Weights of a small model that answers yes/no questions on an image's attributes: encoder num experts 16.
Rows from block 5 of the image encoder of a small model that answers yes/no questions on an image's attributes, named by matrix and row number. Rows with one number within an expert belong to one neuron, the router's apart. Each number is 50 + 15 x the weight over its row's rms, rounded and kept within 0 to 99. All counts start at 0. After the name is the row's rms in percent of the matrix's.
Before each expert's rows are labels from the 100 images, of 14976, where the router gives the expert most weight on average: "strongest on" is what is common among them; "colour at peak" is the nearest of a few named colours to the mean colour under the peak. Only what is clearly more common there than usual is listed. The data: photos of arthropod specimens (BIOSCAN-5M).
# router: router (encoder.blocks.5.mlp.router.weight, 16x128, trained with AdamW), inputs 0-127
# gate: expert gate (encoder.blocks.5.mlp.gate, 16x128x128), inputs 0-127
# up: expert up (encoder.blocks.5.mlp.up, 16x128x128), inputs 0-127
# down: expert down (encoder.blocks.5.mlp.down, 16x128x128, transposed), outputs 0-127

# expert 4
strongest on: order Diptera
colour at peak: grey
router.4 118:43 39 79 53 51 57 43 51 39 42 50 36 32 65 50 53 20 48 41 60 83 46 56 42 45 34 41 51 37 67 60 58 52 34 23 40 43 50 48 58 63 45 75 50 34 53 39 36 40 34 48 54 26 75 41 49 67 52 08 60 68 24 30 39 47 61 44 56 56 22 52 70 54 46 59 33 63 51 84 52 53 52 63 60 57 70 58 49 63 34 60 01 35 56 52 41 73 80 47 47 38 49 46 53 82 53 76 44 20 51 52 55 38 49 57 56 19 30 72 20 53 39 54 33 45 38 41 33
gate.11 120:35 43 53 56 65 54 56 44 37 42 38 45 44 55 35 67 43 49 16 46 85 48 49 52 55 52 38 50 48 69 68 43 46 72 46 36 45 55 63 65 54 69 70 60 29 24 74 43 44 56 52 24 27 49 69 30 33 63 31 34 63 32 42 42 33 69 69 33 62 52 28 36 34 47 39 22 36 55 60 55 60 49 48 57 58 81 41 80 52 21 51 27 36 29 44 57 52 61 37 54 69 16 34 51 69 29 49 53 29 72 32 59 39 37 60 48 41 23 81 41 50 52 25 39 81 36 46 53
up.11 130:17 41 56 70 60 46 31 76 47 46 35 50 57 54 34 63 42 49 34 62 80 55 76 29 65 41 48 52 48 64 43 58 67 30 41 46 35 74 51 52 69 56 60 66 35 36 59 30 52 54 59 44 25 52 56 26 45 63 26 32 75 22 40 39 40 65 67 38 71 46 28 44 39 40 37 47 29 48 59 37 75 61 58 53 54 72 40 58 57 31 60 35 34 62 55 56 53 72 36 58 54 03 46 15 77 38 44 47 27 72 66 61 68 53 34 35 33 38 77 37 52 46 34 52 54 40 41 29
down.11 093:72 14 45 43 52 36 33 53 51 58 58 72 30 46 29 54 65 60 53 47 62 51 59 20 51 46 69 77 61 65 43 60 76 33 38 76 65 75 52 44 63 74 50 43 35 84 58 57 61 69 43 73 23 36 61 42 75 62 20 52 69 43 37 47 46 40 30 48 46 62 58 63 04 52 17 48 69 53 69 45 28 54 51 39 72 55 45 44 46 69 43 51 51 40 54 43 39 44 32 35 66 46 30 50 48 49 45 62 63 80 63 39 50 39 53 83 57 56 47 83 49 46 56 40 52 37 57 48
gate.12 104:45 21 58 67 25 60 59 44 71 55 46 56 65 11 47 59 42 31 39 39 33 56 57 41 49 53 70 53 66 54 52 61 08 40 50 50 54 39 52 52 51 65 27 46 37 48 56 36 64 25 50 57 63 64 59 38 49 49 80 67 51 33 35 50 53 70 54 42 55 65 54 33 69 50 44 65 49 46 39 46 47 62 47 63 75 25 56 89 40 57 45 52 43 43 33 56 74 48 68 75 71 08 49 34 56 91 51 55 38 23 35 54 31 46 36 64 17 69 38 45 72 49 44 29 43 43 61 40
up.12 108:58 35 77 42 80 66 61 47 50 49 77 46 49 47 42 59 64 38 19 41 71 36 56 46 65 39 67 55 41 46 69 47 37 38 73 45 33 35 43 43 23 62 55 30 75 38 70 51 62 70 54 38 44 56 43 20 68 47 37 34 76 47 71 47 54 55 76 46 47 27 31 15 63 46 46 71 82 36 27 38 47 46 42 73 40 58 33 42 29 51 62 32 61 37 56 59 39 53 69 83 52 41 54 35 63 27 68 39 45 74 58 67 42 40 73 38 63 42 55 47 51 41 55 77 47 29 53 69
down.12 104:69 75 48 50 29 46 65 60 60 40 52 73 44 40 61 32 55 33 70 33 57 67 57 42 53 80 45 34 35 58 48 56 53 45 45 35 56 37 66 54 72 09 51 38 61 66 40 66 57 77 48 60 48 43 38 41 46 34 45 51 55 64 43 71 79 45 53 28 20 33 45 64 71 42 38 71 65 61 42 47 55 18 46 49 61 65 34 61 35 46 71 55 49 56 58 36 61 38 23 64 27 59 47 52 67 29 21 35 48 72 67 82 38 18 54 79 45 48 24 31 48 59 25 54 45 44 64 33
gate.13 099:59 32 45 70 84 36 48 36 50 57 53 50 46 70 42 51 42 49 58 54 58 43 66 57 77 44 57 45 64 38 56 61 45 53 19 58 64 90 34 42 84 46 77 28 53 59 55 45 41 41 43 28 36 63 53 65 79 63 35 38 29 52 39 39 63 75 51 44 69 55 35 49 28 58 37 28 40 58 31 43 54 47 72 40 84 58 24 42 69 44 54 28 32 52 71 53 53 49 34 30 44 34 34 36 51 43 49 34 35 42 74 57 44 97 39 69 27 41 66 29 39 68 44 47 41 34 62 49
up.13 106:66 22 41 82 75 47 42 40 50 54 52 26 61 79 39 61 27 37 55 66 64 44 62 64 75 51 49 33 52 73 58 46 41 55 19 64 35 66 63 50 65 53 67 32 37 51 64 43 30 48 30 19 50 52 54 64 72 60 37 51 36 62 67 43 44 45 55 40 72 58 40 55 01 55 49 28 23 61 57 53 40 49 74 65 70 77 30 56 65 49 50 24 33 36 66 59 52 40 40 30 45 46 37 43 57 55 47 58 38 64 27 58 49 83 68 54 47 34 58 23 52 79 32 45 55 51 51 48
down.13 088:59 49 94 18 73 62 67 35 20 60 78 58 33 45 40 55 37 55 50 48 71 44 82 34 77 39 42 42 61 41 57 62 35 53 70 49 40 56 67 57 52 68 63 40 42 63 42 42 68 51 36 56 37 37 36 44 41 59 45 28 48 59 38 43 66 64 48 51 54 58 76 51 52 62 56 73 42 48 61 21 30 88 36 62 32 43 36 53 40 53 44 48 37 55 60 70 17 55 34 44 97 44 69 50 44 49 54 63 51 63 75 81 46 45 37 53 64 33 60 61 66 37 59 49 63 34 54 70
gate.14 094:62 50 38 64 54 63 38 52 48 17 52 28 54 41 34 45 54 65 51 58 51 22 70 52 64 71 55 56 44 41 77 30 27 33 60 57 39 59 40 65 25 41 22 48 31 29 60 54 40 59 41 39 63 43 54 06 57 82 52 36 56 62 56 66 47 60 47 44 57 59 60 55 38 38 31 45 37 51 20 57 57 29 62 68 36 62 58 70 13 62 47 30 59 32 39 59 36 69 64 55 87 38 37 74 38 23 51 44 48 56 53 53 79 46 44 45 39 54 45 58 82 44 25 36 39 31 33 56
up.14 095:63 38 41 45 67 68 50 46 54 43 55 35 45 67 53 51 67 61 39 56 66 18 47 54 68 49 51 70 47 42 37 63 39 21 36 62 40 67 40 61 27 35 34 49 29 33 67 67 63 45 26 56 73 45 82 12 53 53 47 60 56 56 44 59 36 51 19 41 64 41 41 52 31 54 30 63 50 43 39 18 67 49 36 58 42 53 75 77 43 70 53 33 54 29 34 21 35 48 57 68 61 44 46 44 40 27 27 29 44 53 56 53 47 47 37 41 27 55 35 63 91 56 18 29 27 40 65 57
down.14 089:49 15 37 37 59 28 16 66 70 41 80 60 39 63 36 27 60 44 59 59 27 58 69 10 31 32 57 41 32 49 67 62 50 52 61 55 53 40 61 18 49 49 53 60 37 72 49 41 57 52 55 56 15 61 53 62 49 54 23 59 23 48 71 52 46 47 60 27 38 44 31 81 24 45 59 58 49 61 69 35 67 59 61 54 51 35 63 44 50 56 85 71 76 57 41 43 38 44 67 44 60 52 54 55 60 54 75 68 72 50 51 37 52 53 44 92 73 48 54 52 54 52 50 52 46 74 60 47

# expert 3
strongest on: order Lepidoptera
colour at peak: grey
router.3 101:52 50 45 42 52 40 37 54 72 82 33 23 50 37 69 56 23 55 63 48 48 51 38 59 28 55 65 81 49 28 37 59 66 33 57 66 51 58 72 19 88 28 45 33 59 69 65 50 37 45 63 74 60 34 45 53 50 51 50 29 64 62 32 18 47 80 71 39 37 57 47 20 52 52 56 79 43 51 43 51 38 83 63 55 48 52 43 41 21 46 49 31 51 70 59 30 43 63 62 43 54 59 37 65 58 71 64 64 62 67 59 59 56 63 67 52 49 45 31 22 64 41 81 32 45 43 51 43
gate.11 097:54 71 57 31 27 40 82 39 50 52 51 36 86 56 28 59 63 45 36 65 17 57 64 51 53 71 59 59 47 40 42 40 73 29 63 11 33 39 55 43 87 35 31 58 74 59 42 25 54 48 43 60 40 66 61 60 35 51 54 40 65 49 53 55 59 52 31 38 50 43 39 63 43 53 62 46 51 67 62 39 27 40 50 56 65 38 41 23 52 32 50 75 40 37 43 55 65 55 21 75 56 44 38 61 45 37 36 69 57 55 03 25 38 37 59 38 46 45 42 28 83 62 47 44 44 41 64 60
up.11 104:56 63 29 46 55 66 39 23 65 47 66 67 33 40 61 51 53 56 60 28 66 56 39 62 47 41 59 47 71 66 64 59 21 61 35 61 60 67 44 83 26 47 68 61 50 51 59 47 64 45 64 47 51 45 33 56 48 60 23 65 17 49 55 53 59 48 58 32 42 21 91 21 72 48 58 54 26 42 51 59 29 38 30 52 47 69 34 61 52 59 64 25 38 71 64 59 49 52 65 43 31 59 37 60 52 68 60 45 71 50 81 57 54 57 44 40 52 52 58 75 30 60 45 66 83 60 23 12
down.11 105:57 57 60 69 47 33 46 37 48 83 38 39 42 58 51 45 39 71 71 47 58 42 77 75 73 41 27 54 41 81 56 49 51 59 55 44 47 52 56 35 59 70 40 71 25 31 64 21 49 72 62 51 36 37 66 51 65 53 49 60 65 50 68 65 56 59 61 74 33 33 58 51 77 17 34 23 57 56 65 54 54 67 67 83 32 61 53 36 57 43 48 31 47 52 59 79 72 41 36 47 73 40 43 36 42 55 29 35 35 63 62 17 72 55 70 40 56 65 37 59 59 64 79 69 43 34 52 50
gate.12 085:69 54 35 35 52 52 47 61 42 46 56 71 75 49 35 61 59 29 55 73 58 58 61 54 33 68 81 69 41 42 65 58 26 54 66 64 46 11 36 37 39 75 63 46 79 49 42 39 41 60 50 37 60 43 47 55 56 37 54 65 57 51 62 23 30 34 45 36 37 47 46 51 63 21 45 43 55 28 44 49 47 47 32 76 71 57 22 29 40 61 50 29 44 50 57 73 48 53 65 59 62 18 68 61 56 33 79 34 35 57 51 54 71 59 41 59 26 58 61 75 39 44 34 84 21 33 29 37
up.12 088:36 67 67 78 51 29 38 59 47 40 42 54 61 46 55 54 39 19 55 48 56 64 41 61 30 46 53 32 47 48 65 61 29 48 56 38 50 49 39 20 35 38 37 35 40 71 62 95 68 36 32 61 57 35 51 26 63 44 95 45 45 38 43 39 35 53 68 70 50 52 39 45 43 50 22 50 29 35 34 50 40 58 38 68 66 80 51 42 51 42 50 45 83 12 67 63 37 45 53 56 60 36 43 60 56 47 49 52 18 83 21 57 47 53 57 65 39 51 73 45 51 47 42 60 63 31 22 62
down.12 091:74 69 49 47 51 56 28 43 57 76 47 49 54 52 44 50 68 59 48 44 29 46 48 56 52 37 62 35 54 55 56 64 57 45 69 70 82 60 68 70 51 58 36 31 31 70 43 35 76 60 61 49 56 44 30 60 49 83 54 32 64 47 57 52 56 11 60 80 46 44 42 63 35 38 59 54 63 57 72 54 16 51 52 54 63 51 61 45 47 53 64 66 71 63 14 21 43 35 79 55 41 67 83 36 16 77 33 59 35 48 42 46 37 45 54 51 36 38 41 39 38 53 61 29 37 83 37 30
gate.13 097:65 59 53 41 43 55 42 38 45 73 53 50 54 54 54 53 70 25 43 42 31 35 60 41 57 94 74 65 56 31 61 41 30 56 47 62 51 57 59 62 59 49 63 52 58 59 25 37 53 77 62 28 45 42 60 61 51 31 45 47 38 49 47 49 30 32 82 55 70 59 43 55 34 52 79 47 39 57 32 48 35 59 52 29 51 24 65 49 66 55 35 54 64 99 70 38 47 35 32 38 60 62 60 27 71 71 65 36 35 48 29 27 46 63 26 56 39 69 62 42 42 66 58 25 64 81 64 35
up.13 094:47 57 49 50 33 65 60 31 38 72 54 67 61 63 61 62 57 32 49 49 23 41 54 48 55 42 52 60 60 40 39 24 35 32 41 52 45 73 54 48 69 32 79 61 57 48 31 59 27 75 65 35 48 25 68 49 39 39 41 34 33 43 54 56 29 43 97 78 54 71 32 38 47 55 60 43 39 65 25 57 33 15 45 33 36 38 67 82 47 66 18 64 78 85 62 50 32 41 29 37 60 60 55 40 71 57 44 55 39 67 25 42 48 56 44 52 55 57 49 49 52 53 53 31 60 58 57 27
down.13 091:38 32 51 64 69 66 41 30 54 59 38 76 46 59 18 51 68 44 61 59 50 34 43 27 27 69 56 35 25 44 46 76 32 51 25 49 64 62 46 35 71 35 99 70 39 94 47 48 64 46 53 18 38 32 25 54 33 55 61 44 58 64 41 55 61 19 50 37 46 49 44 39 26 50 26 31 50 53 64 54 48 55 32 53 30 76 68 48 43 25 57 59 61 48 58 50 42 53 73 44 45 61 55 48 59 57 38 54 34 49 70 56 35 48 15 48 47 50 58 62 42 41 63 54 64 35 59 34
gate.14 093:16 46 41 73 31 64 52 50 52 24 52 47 75 50 52 66 58 52 55 52 62 40 51 17 41 29 43 49 53 52 60 40 37 32 64 29 50 59 36 77 63 62 44 53 49 35 86 51 61 35 23 76 70 54 24 25 66 52 60 51 65 42 80 51 60 51 56 74 16 36 36 34 65 43 28 29 51 42 38 30 49 81 40 41 81 48 52 49 53 54 50 51 55 54 41 36 55 68 54 48 61 37 56 44 54 54 45 37 43 61 59 36 86 46 36 54 62 54 41 94 47 70 32 39 58 51 77 40
up.14 098:48 45 64 38 52 44 41 56 33 55 71 30 51 15 38 63 47 40 39 47 69 70 47 29 43 62 21 54 38 42 76 49 57 45 73 51 62 47 48 62 51 44 51 31 50 64 60 45 62 54 73 51 12 44 47 40 43 66 64 46 43 61 53 41 60 54 38 14 31 33 37 25 47 15 49 53 64 30 66 37 55 66 54 63 72 72 48 43 39 47 62 09 43 67 75 72 54 41 45 34 24 58 59 81 58 63 75 29 52 87 46 58 47 55 49 62 51 39 56 67 30 30 61 47 46 60 42 21
down.14 108:44 82 61 51 37 38 55 39 56 45 22 50 56 58 63 20 51 59 53 42 24 57 27 83 39 53 56 46 76 41 23 67 61 31 48 38 26 46 41 30 51 48 68 23 51 48 30 73 74 51 50 98 73 69 69 56 52 48 54 20 57 62 43 17 58 54 58 29 43 59 57 68 31 53 60 36 43 62 55 28 62 51 38 35 53 57 43 50 44 34 45 45 74 27 51 47 65 49 71 41 38 47 61 55 34 59 44 57 52 47 49 73 62 58 49 80 56 52 51 37 58 50 17 78 48 66 69 37

# expert 13
strongest on: order Coleoptera
colour at peak: grey
router.13 090:71 38 45 40 54 88 61 62 55 47 61 24 30 67 54 58 56 90 52 33 36 37 38 60 26 44 63 41 41 30 31 50 65 51 56 35 41 59 31 73 38 52 27 44 46 23 68 47 38 22 34 51 59 23 49 62 64 66 34 52 47 53 53 56 35 58 67 60 23 70 35 34 73 37 61 50 56 71 30 46 65 56 47 48 50 90 55 53 61 63 61 57 54 57 48 69 53 43 36 40 78 52 52 49 54 47 19 66 75 64 65 31 72 67 28 37 65 54 64 46 42 43 29 47 45 27 74 38
gate.3 093:27 44 51 46 48 52 28 58 44 46 43 57 84 58 36 71 64 39 52 40 58 56 39 11 41 66 59 57 72 66 38 64 58 53 58 63 34 60 51 54 60 25 74 39 50 38 55 29 70 31 76 47 62 56 43 45 38 44 54 45 65 70 80 54 43 34 70 28 64 64 52 25 42 45 54 42 82 69 50 52 39 54 40 58 36 43 16 35 33 21 48 84 39 42 45 31 79 71 63 74 44 58 52 47 42 69 70 65 42 50 50 41 46 30 28 56 34 53 60 63 51 36 38 59 55 88 69 35
up.3 095:60 57 73 47 57 28 57 44 61 53 75 47 38 34 87 37 45 65 72 43 51 46 36 68 51 51 33 38 23 45 35 48 46 30 44 68 44 59 46 49 36 60 36 73 56 68 40 69 59 41 44 53 38 42 58 71 79 61 46 61 39 32 52 61 64 56 52 75 45 32 66 37 47 58 36 43 38 24 57 34 84 47 38 53 43 73 94 59 66 62 39 23 42 62 67 80 40 23 39 54 45 27 29 37 61 21 35 44 53 52 67 59 51 51 51 45 74 15 49 54 27 56 80 37 44 41 49 56
down.3 103:44 53 60 50 17 34 59 61 45 62 30 41 54 68 35 29 22 42 31 62 53 48 53 73 52 38 52 50 84 46 34 38 48 59 54 41 61 52 41 54 55 76 46 58 39 32 33 74 70 42 65 52 35 34 36 36 89 45 33 51 43 61 64 44 86 65 45 71 43 44 49 25 50 39 41 48 59 59 60 40 26 58 59 68 46 35 24 42 57 54 69 66 17 40 60 70 53 28 54 40 46 55 44 81 40 41 27 68 43 44 72 60 66 47 55 30 45 25 23 41 58 50 24 47 91 52 55 48
gate.4 082:53 66 37 42 68 60 52 55 45 65 37 47 68 27 44 38 28 37 46 45 39 43 50 72 52 39 39 75 46 34 85 53 31 38 56 23 52 50 71 17 50 47 37 54 67 67 53 82 21 25 52 69 62 35 15 44 37 88 57 50 54 66 35 53 49 46 46 40 57 49 66 65 55 33 49 53 63 58 71 63 37 53 58 51 63 54 70 47 39 24 73 51 47 20 27 76 47 67 67 45 74 63 56 34 53 61 56 31 47 28 69 68 21 45 63 49 53 44 42 35 56 41 78 62 57 35 57 33
up.4 082:32 76 53 43 56 26 56 27 47 75 55 49 59 39 53 57 51 53 47 62 23 64 60 37 45 59 56 31 47 70 48 58 53 72 56 51 49 57 59 55 34 41 64 50 50 37 37 47 71 57 57 28 32 65 55 21 33 40 46 52 29 53 45 65 24 56 62 64 86 69 23 45 59 77 42 66 58 45 60 38 50 59 31 55 59 86 47 58 67 50 35 47 68 57 56 26 54 22 16 61 57 56 34 46 17 49 55 60 49 49 34 65 47 14 51 35 39 86 33 55 52 39 71 28 45 65 40 81
down.4 089:52 65 36 37 55 53 51 61 55 55 75 45 59 57 40 38 44 42 47 46 16 48 37 30 69 66 54 56 29 54 49 54 64 28 71 28 57 50 61 39 34 67 54 91 31 40 18 56 37 44 40 70 47 48 60 33 35 57 60 51 49 38 63 73 65 60 59 61 49 61 44 49 72 41 54 57 47 10 83 50 29 18 36 46 73 66 52 34 57 51 59 38 42 72 42 53 57 51 62 43 45 36 38 78 33 35 39 43 26 59 45 61 41 46 80 07 35 68 64 28 67 66 24 54 41 55 57 53
gate.5 096:46 51 54 47 59 62 28 56 37 48 46 33 24 27 92 55 49 50 45 64 52 65 51 75 39 66 47 72 45 41 37 38 56 46 58 62 81 07 56 67 39 27 39 61 64 53 23 40 38 36 36 65 75 26 43 29 38 58 62 45 67 46 57 55 58 41 22 62 46 39 34 67 60 40 45 67 51 35 55 70 31 54 60 67 31 35 70 50 25 58 64 35 24 49 19 65 48 44 42 53 59 76 59 50 72 42 48 63 68 54 52 46 38 68 51 88 52 56 55 72 52 28 63 44 68 59 69 45
up.5 095:39 35 43 68 43 44 56 51 39 35 53 38 35 36 80 37 43 58 49 40 42 68 39 67 40 40 43 56 57 61 55 53 69 31 48 69 79 56 77 23 52 47 49 28 63 80 21 62 19 83 49 51 63 37 42 45 61 50 44 57 46 39 57 44 43 50 26 34 54 15 42 49 44 51 61 44 66 58 62 29 61 34 49 66 08 46 31 21 30 50 63 41 54 62 42 60 78 42 71 48 23 70 54 39 59 61 38 72 51 53 51 61 39 54 55 30 56 62 49 59 62 34 22 50 66 67 87 36
down.5 092:47 80 80 29 36 35 53 58 33 41 50 23 75 50 49 52 53 31 44 42 69 40 49 26 30 60 55 68 67 66 12 66 62 44 34 64 72 44 21 36 62 69 43 49 56 79 53 56 60 30 51 47 70 53 54 27 17 23 63 58 53 67 75 70 43 31 40 72 58 56 45 34 19 45 31 53 59 42 63 44 47 58 58 23 30 54 57 41 39 58 23 56 60 09 52 51 69 51 57 43 35 45 39 39 32 46 38 30 60 53 63 36 58 62 43 51 40 65 43 60 40 40 61 53 30 38 42 60
gate.6 126:40 43 70 79 39 54 50 44 92 48 40 56 34 64 33 18 37 58 63 36 64 44 34 55 62 44 47 60 77 45 44 42 57 52 31 45 31 75 46 18 51 59 78 47 61 78 54 61 61 53 51 41 41 50 66 57 47 39 71 39 46 18 25 55 27 54 71 53 57 33 43 48 77 53 35 38 55 28 68 31 59 47 48 41 64 60 58 52 52 29 52 64 63 54 33 44 95 57 48 50 39 59 45 67 36 49 44 39 23 51 32 46 60 65 58 67 58 61 60 30 26 67 39 48 69 59 54 08
up.6 124:59 53 35 19 77 25 40 43 32 65 53 47 51 45 62 52 69 48 41 88 37 65 74 38 49 48 47 36 35 43 60 50 40 44 71 63 55 14 53 53 55 45 24 62 43 42 43 40 32 55 42 71 63 69 42 36 44 76 52 49 43 82 69 34 72 53 41 54 49 59 55 34 24 38 56 65 44 63 50 55 39 49 47 74 38 24 35 43 38 71 51 18 35 49 48 45 00 58 46 61 53 54 50 28 55 48 74 70 62 46 49 81 38 32 60 55 38 45 29 66 72 40 63 64 32 28 53 54
down.6 115:48 21 44 46 29 49 61 54 60 46 59 41 11 48 08 54 57 36 47 54 42 77 60 53 46 48 51 16 21 54 57 15 29 48 35 32 70 41 83 37 42 54 60 32 25 49 23 54 56 42 60 48 48 58 35 29 45 55 28 46 34 50 53 44 48 50 65 71 56 62 10 78 49 59 48 33 50 52 37 48 48 42 77 71 63 56 46 61 41 62 61 42 52 51 73 64 67 38 72 61 59 49 41 69 46 45 50 41 45 47 37 79 51 65 38 18 41 52 18 33 41 54 35 54 69 48 54 48

# expert 14
strongest on: order Diptera
colour at peak: brown
router.14 115:46 31 37 44 81 66 62 36 67 73 70 49 67 68 26 52 36 75 54 53 53 40 36 62 38 23 94 58 57 45 40 63 53 69 76 44 40 65 48 51 71 54 58 48 66 48 73 34 33 66 62 43 36 55 46 33 36 56 29 44 38 48 48 47 27 46 61 57 89 41 33 63 24 52 63 83 51 32 36 72 73 46 70 50 54 75 61 28 64 68 52 45 64 48 43 44 57 31 43 39 44 56 56 37 54 53 16 53 78 83 61 38 65 58 48 50 70 46 54 29 37 49 54 57 55 52 41 42
gate.3 109:44 38 47 54 66 79 64 33 53 48 66 14 70 60 64 75 50 40 58 54 40 66 48 62 41 38 46 59 57 34 45 52 59 63 42 36 68 80 62 52 80 46 55 39 34 35 54 37 44 56 43 26 59 51 67 45 59 22 48 36 61 29 32 26 61 68 47 32 51 61 45 74 77 56 72 56 40 39 05 72 44 56 54 49 61 69 24 46 55 65 38 64 59 49 33 57 39 31 68 34 46 65 45 45 50 47 17 47 32 45 14 57 73 49 46 59 57 33 37 65 29 44 37 72 57 42 81 51
up.3 115:58 49 44 31 57 77 41 41 34 67 48 45 25 19 60 63 39 42 68 52 61 33 32 57 59 52 32 55 76 36 59 68 59 65 71 55 34 63 48 27 29 59 37 26 56 83 49 07 56 57 53 45 51 82 51 53 60 47 52 59 79 44 44 76 33 48 50 48 44 54 59 63 72 61 45 50 35 41 12 52 35 49 23 55 65 40 59 65 65 53 22 59 56 43 37 61 26 68 74 54 47 62 58 35 69 50 37 52 48 75 21 62 72 32 61 46 40 45 50 61 67 52 30 38 36 51 74 48
down.3 098:70 46 32 48 45 67 37 49 51 46 61 48 50 36 34 77 52 23 46 43 62 53 38 99 56 37 53 62 32 71 61 54 44 33 06 32 36 55 52 37 64 60 31 29 43 40 60 41 38 31 48 43 89 61 21 57 79 58 64 45 66 36 24 52 32 32 41 57 55 52 32 41 31 58 18 50 71 39 71 41 77 60 38 38 26 67 42 44 33 49 62 39 38 65 59 34 46 54 51 64 55 55 58 33 43 65 43 52 64 60 55 46 43 56 42 48 62 54 42 18 76 45 75 71 40 50 49 63
gate.4 108:53 74 45 73 56 48 31 36 75 47 41 33 38 43 48 53 51 32 28 81 37 51 68 45 66 59 54 51 52 43 75 29 39 57 57 27 37 45 48 55 38 74 53 29 46 55 44 60 47 45 77 34 82 53 49 35 74 74 45 43 38 39 70 49 50 66 50 49 58 54 36 54 25 65 64 36 67 63 60 21 57 26 51 56 06 46 94 21 24 47 54 34 41 59 30 50 48 34 51 71 46 55 40 50 47 27 57 52 58 62 37 56 45 59 41 41 42 15 26 35 62 29 54 57 51 40 30 38
up.4 108:55 23 58 29 64 67 40 38 75 37 64 56 33 56 46 24 23 49 58 58 48 46 15 48 55 45 47 55 26 41 61 60 61 54 58 38 99 61 72 59 64 52 57 21 40 47 48 28 69 41 28 57 69 31 41 60 60 69 52 56 33 50 55 51 50 45 47 79 37 45 44 60 38 39 57 84 33 43 59 42 62 43 77 61 28 42 58 44 56 36 40 55 78 50 52 30 35 77 43 41 45 26 74 24 60 48 52 49 63 40 75 49 18 58 31 43 40 59 45 26 44 69 51 45 56 68 31 47
down.4 104:43 54 43 43 52 50 48 53 61 55 43 31 68 67 28 42 48 58 18 80 48 41 34 26 28 50 55 62 57 51 51 46 33 66 42 89 55 36 55 66 58 99 54 58 29 82 45 44 50 40 44 47 68 57 30 58 76 58 64 76 36 50 67 55 58 20 32 21 39 37 71 51 54 55 65 35 61 57 41 28 59 58 68 46 35 18 73 65 49 35 59 43 46 29 58 29 50 74 60 63 56 43 37 37 33 37 47 53 47 56 57 44 43 55 40 44 36 34 63 75 43 32 76 51 41 40 44 24
gate.5 093:54 37 41 29 50 74 65 48 42 80 56 13 39 62 58 67 57 37 51 42 57 14 49 78 55 58 66 42 21 84 59 43 61 39 72 72 47 58 45 60 53 43 65 45 59 40 51 40 40 36 43 63 39 68 63 48 41 66 32 89 57 42 56 43 44 24 70 49 39 40 56 33 45 53 25 30 23 63 65 49 38 58 42 30 25 68 61 51 55 46 31 51 50 56 74 85 32 49 68 42 58 58 29 60 47 57 41 56 56 50 40 52 54 31 51 55 25 51 70 42 53 60 63 18 81 64 62 39
up.5 098:48 64 44 41 53 52 32 60 52 31 61 73 36 36 37 37 52 30 30 59 85 62 54 49 27 45 26 42 40 67 49 66 40 31 54 61 47 34 44 35 32 24 17 57 82 77 45 38 52 49 50 40 55 56 34 53 69 63 47 41 32 57 63 64 46 31 48 72 53 48 62 57 37 33 49 62 61 59 55 59 52 62 10 67 71 57 48 44 52 51 77 34 33 20 32 11 37 47 49 75 71 60 40 87 47 57 32 30 50 40 66 52 68 40 50 66 56 68 51 71 63 46 55 67 53 24 41 59
down.5 106:39 72 73 47 74 57 50 65 80 57 57 49 20 67 61 63 79 63 41 26 41 49 65 60 17 40 24 59 37 25 67 36 48 38 57 62 35 70 64 35 67 51 68 38 72 23 33 59 38 47 43 62 40 27 48 52 52 48 40 45 48 42 30 24 50 25 64 55 21 40 51 56 27 55 30 56 46 39 48 78 31 70 45 57 56 67 62 55 55 47 56 55 56 36 28 39 65 42 53 39 47 40 27 63 60 42 70 33 33 37 56 57 61 25 57 82 17 54 60 72 32 56 51 63 41 52 59 50
gate.6 126:35 25 51 23 67 76 61 49 41 68 71 71 60 38 25 55 44 30 40 25 58 19 26 62 52 37 69 52 21 44 38 39 71 50 59 26 46 53 70 32 46 64 28 50 82 32 52 41 47 59 25 52 80 48 60 40 75 36 40 38 42 30 43 40 10 46 70 38 70 60 52 66 45 46 51 43 44 47 31 62 49 55 50 33 43 60 49 44 47 42 42 45 49 13 49 44 46 29 59 63 63 49 28 65 72 33 22 54 53 60 47 48 83 74 46 58 60 48 62 49 57 59 61 60 61 62 62 39
up.6 119:67 60 56 81 30 36 40 62 44 44 36 23 21 68 77 47 55 56 78 73 41 61 66 33 60 43 27 46 59 49 64 58 40 41 45 62 39 63 33 38 36 50 54 29 24 75 53 68 57 61 62 34 31 51 66 53 18 30 60 53 67 63 55 53 91 44 43 59 24 47 70 54 67 50 42 55 28 54 60 56 33 37 51 77 66 35 44 47 36 56 54 54 58 81 55 42 73 55 37 45 56 68 77 52 32 47 73 41 19 40 54 60 28 40 70 38 29 30 53 63 39 42 52 38 57 37 41 61
down.6 097:44 62 43 54 65 49 65 63 51 44 41 41 61 54 49 39 51 55 38 68 34 79 65 35 46 56 42 41 60 62 69 24 34 55 63 61 28 54 30 41 66 64 49 46 40 42 44 60 65 50 53 49 57 75 53 47 29 62 50 68 96 38 78 45 51 14 77 43 56 65 50 36 46 60 44 29 41 58 36 50 54 56 43 55 56 26 51 50 59 40 42 47 73 57 57 47 60 65 34 34 21 46 27 43 47 52 49 43 86 33 68 55 50 63 19 26 17 72 69 83 21 69 29 69 54 29 40 50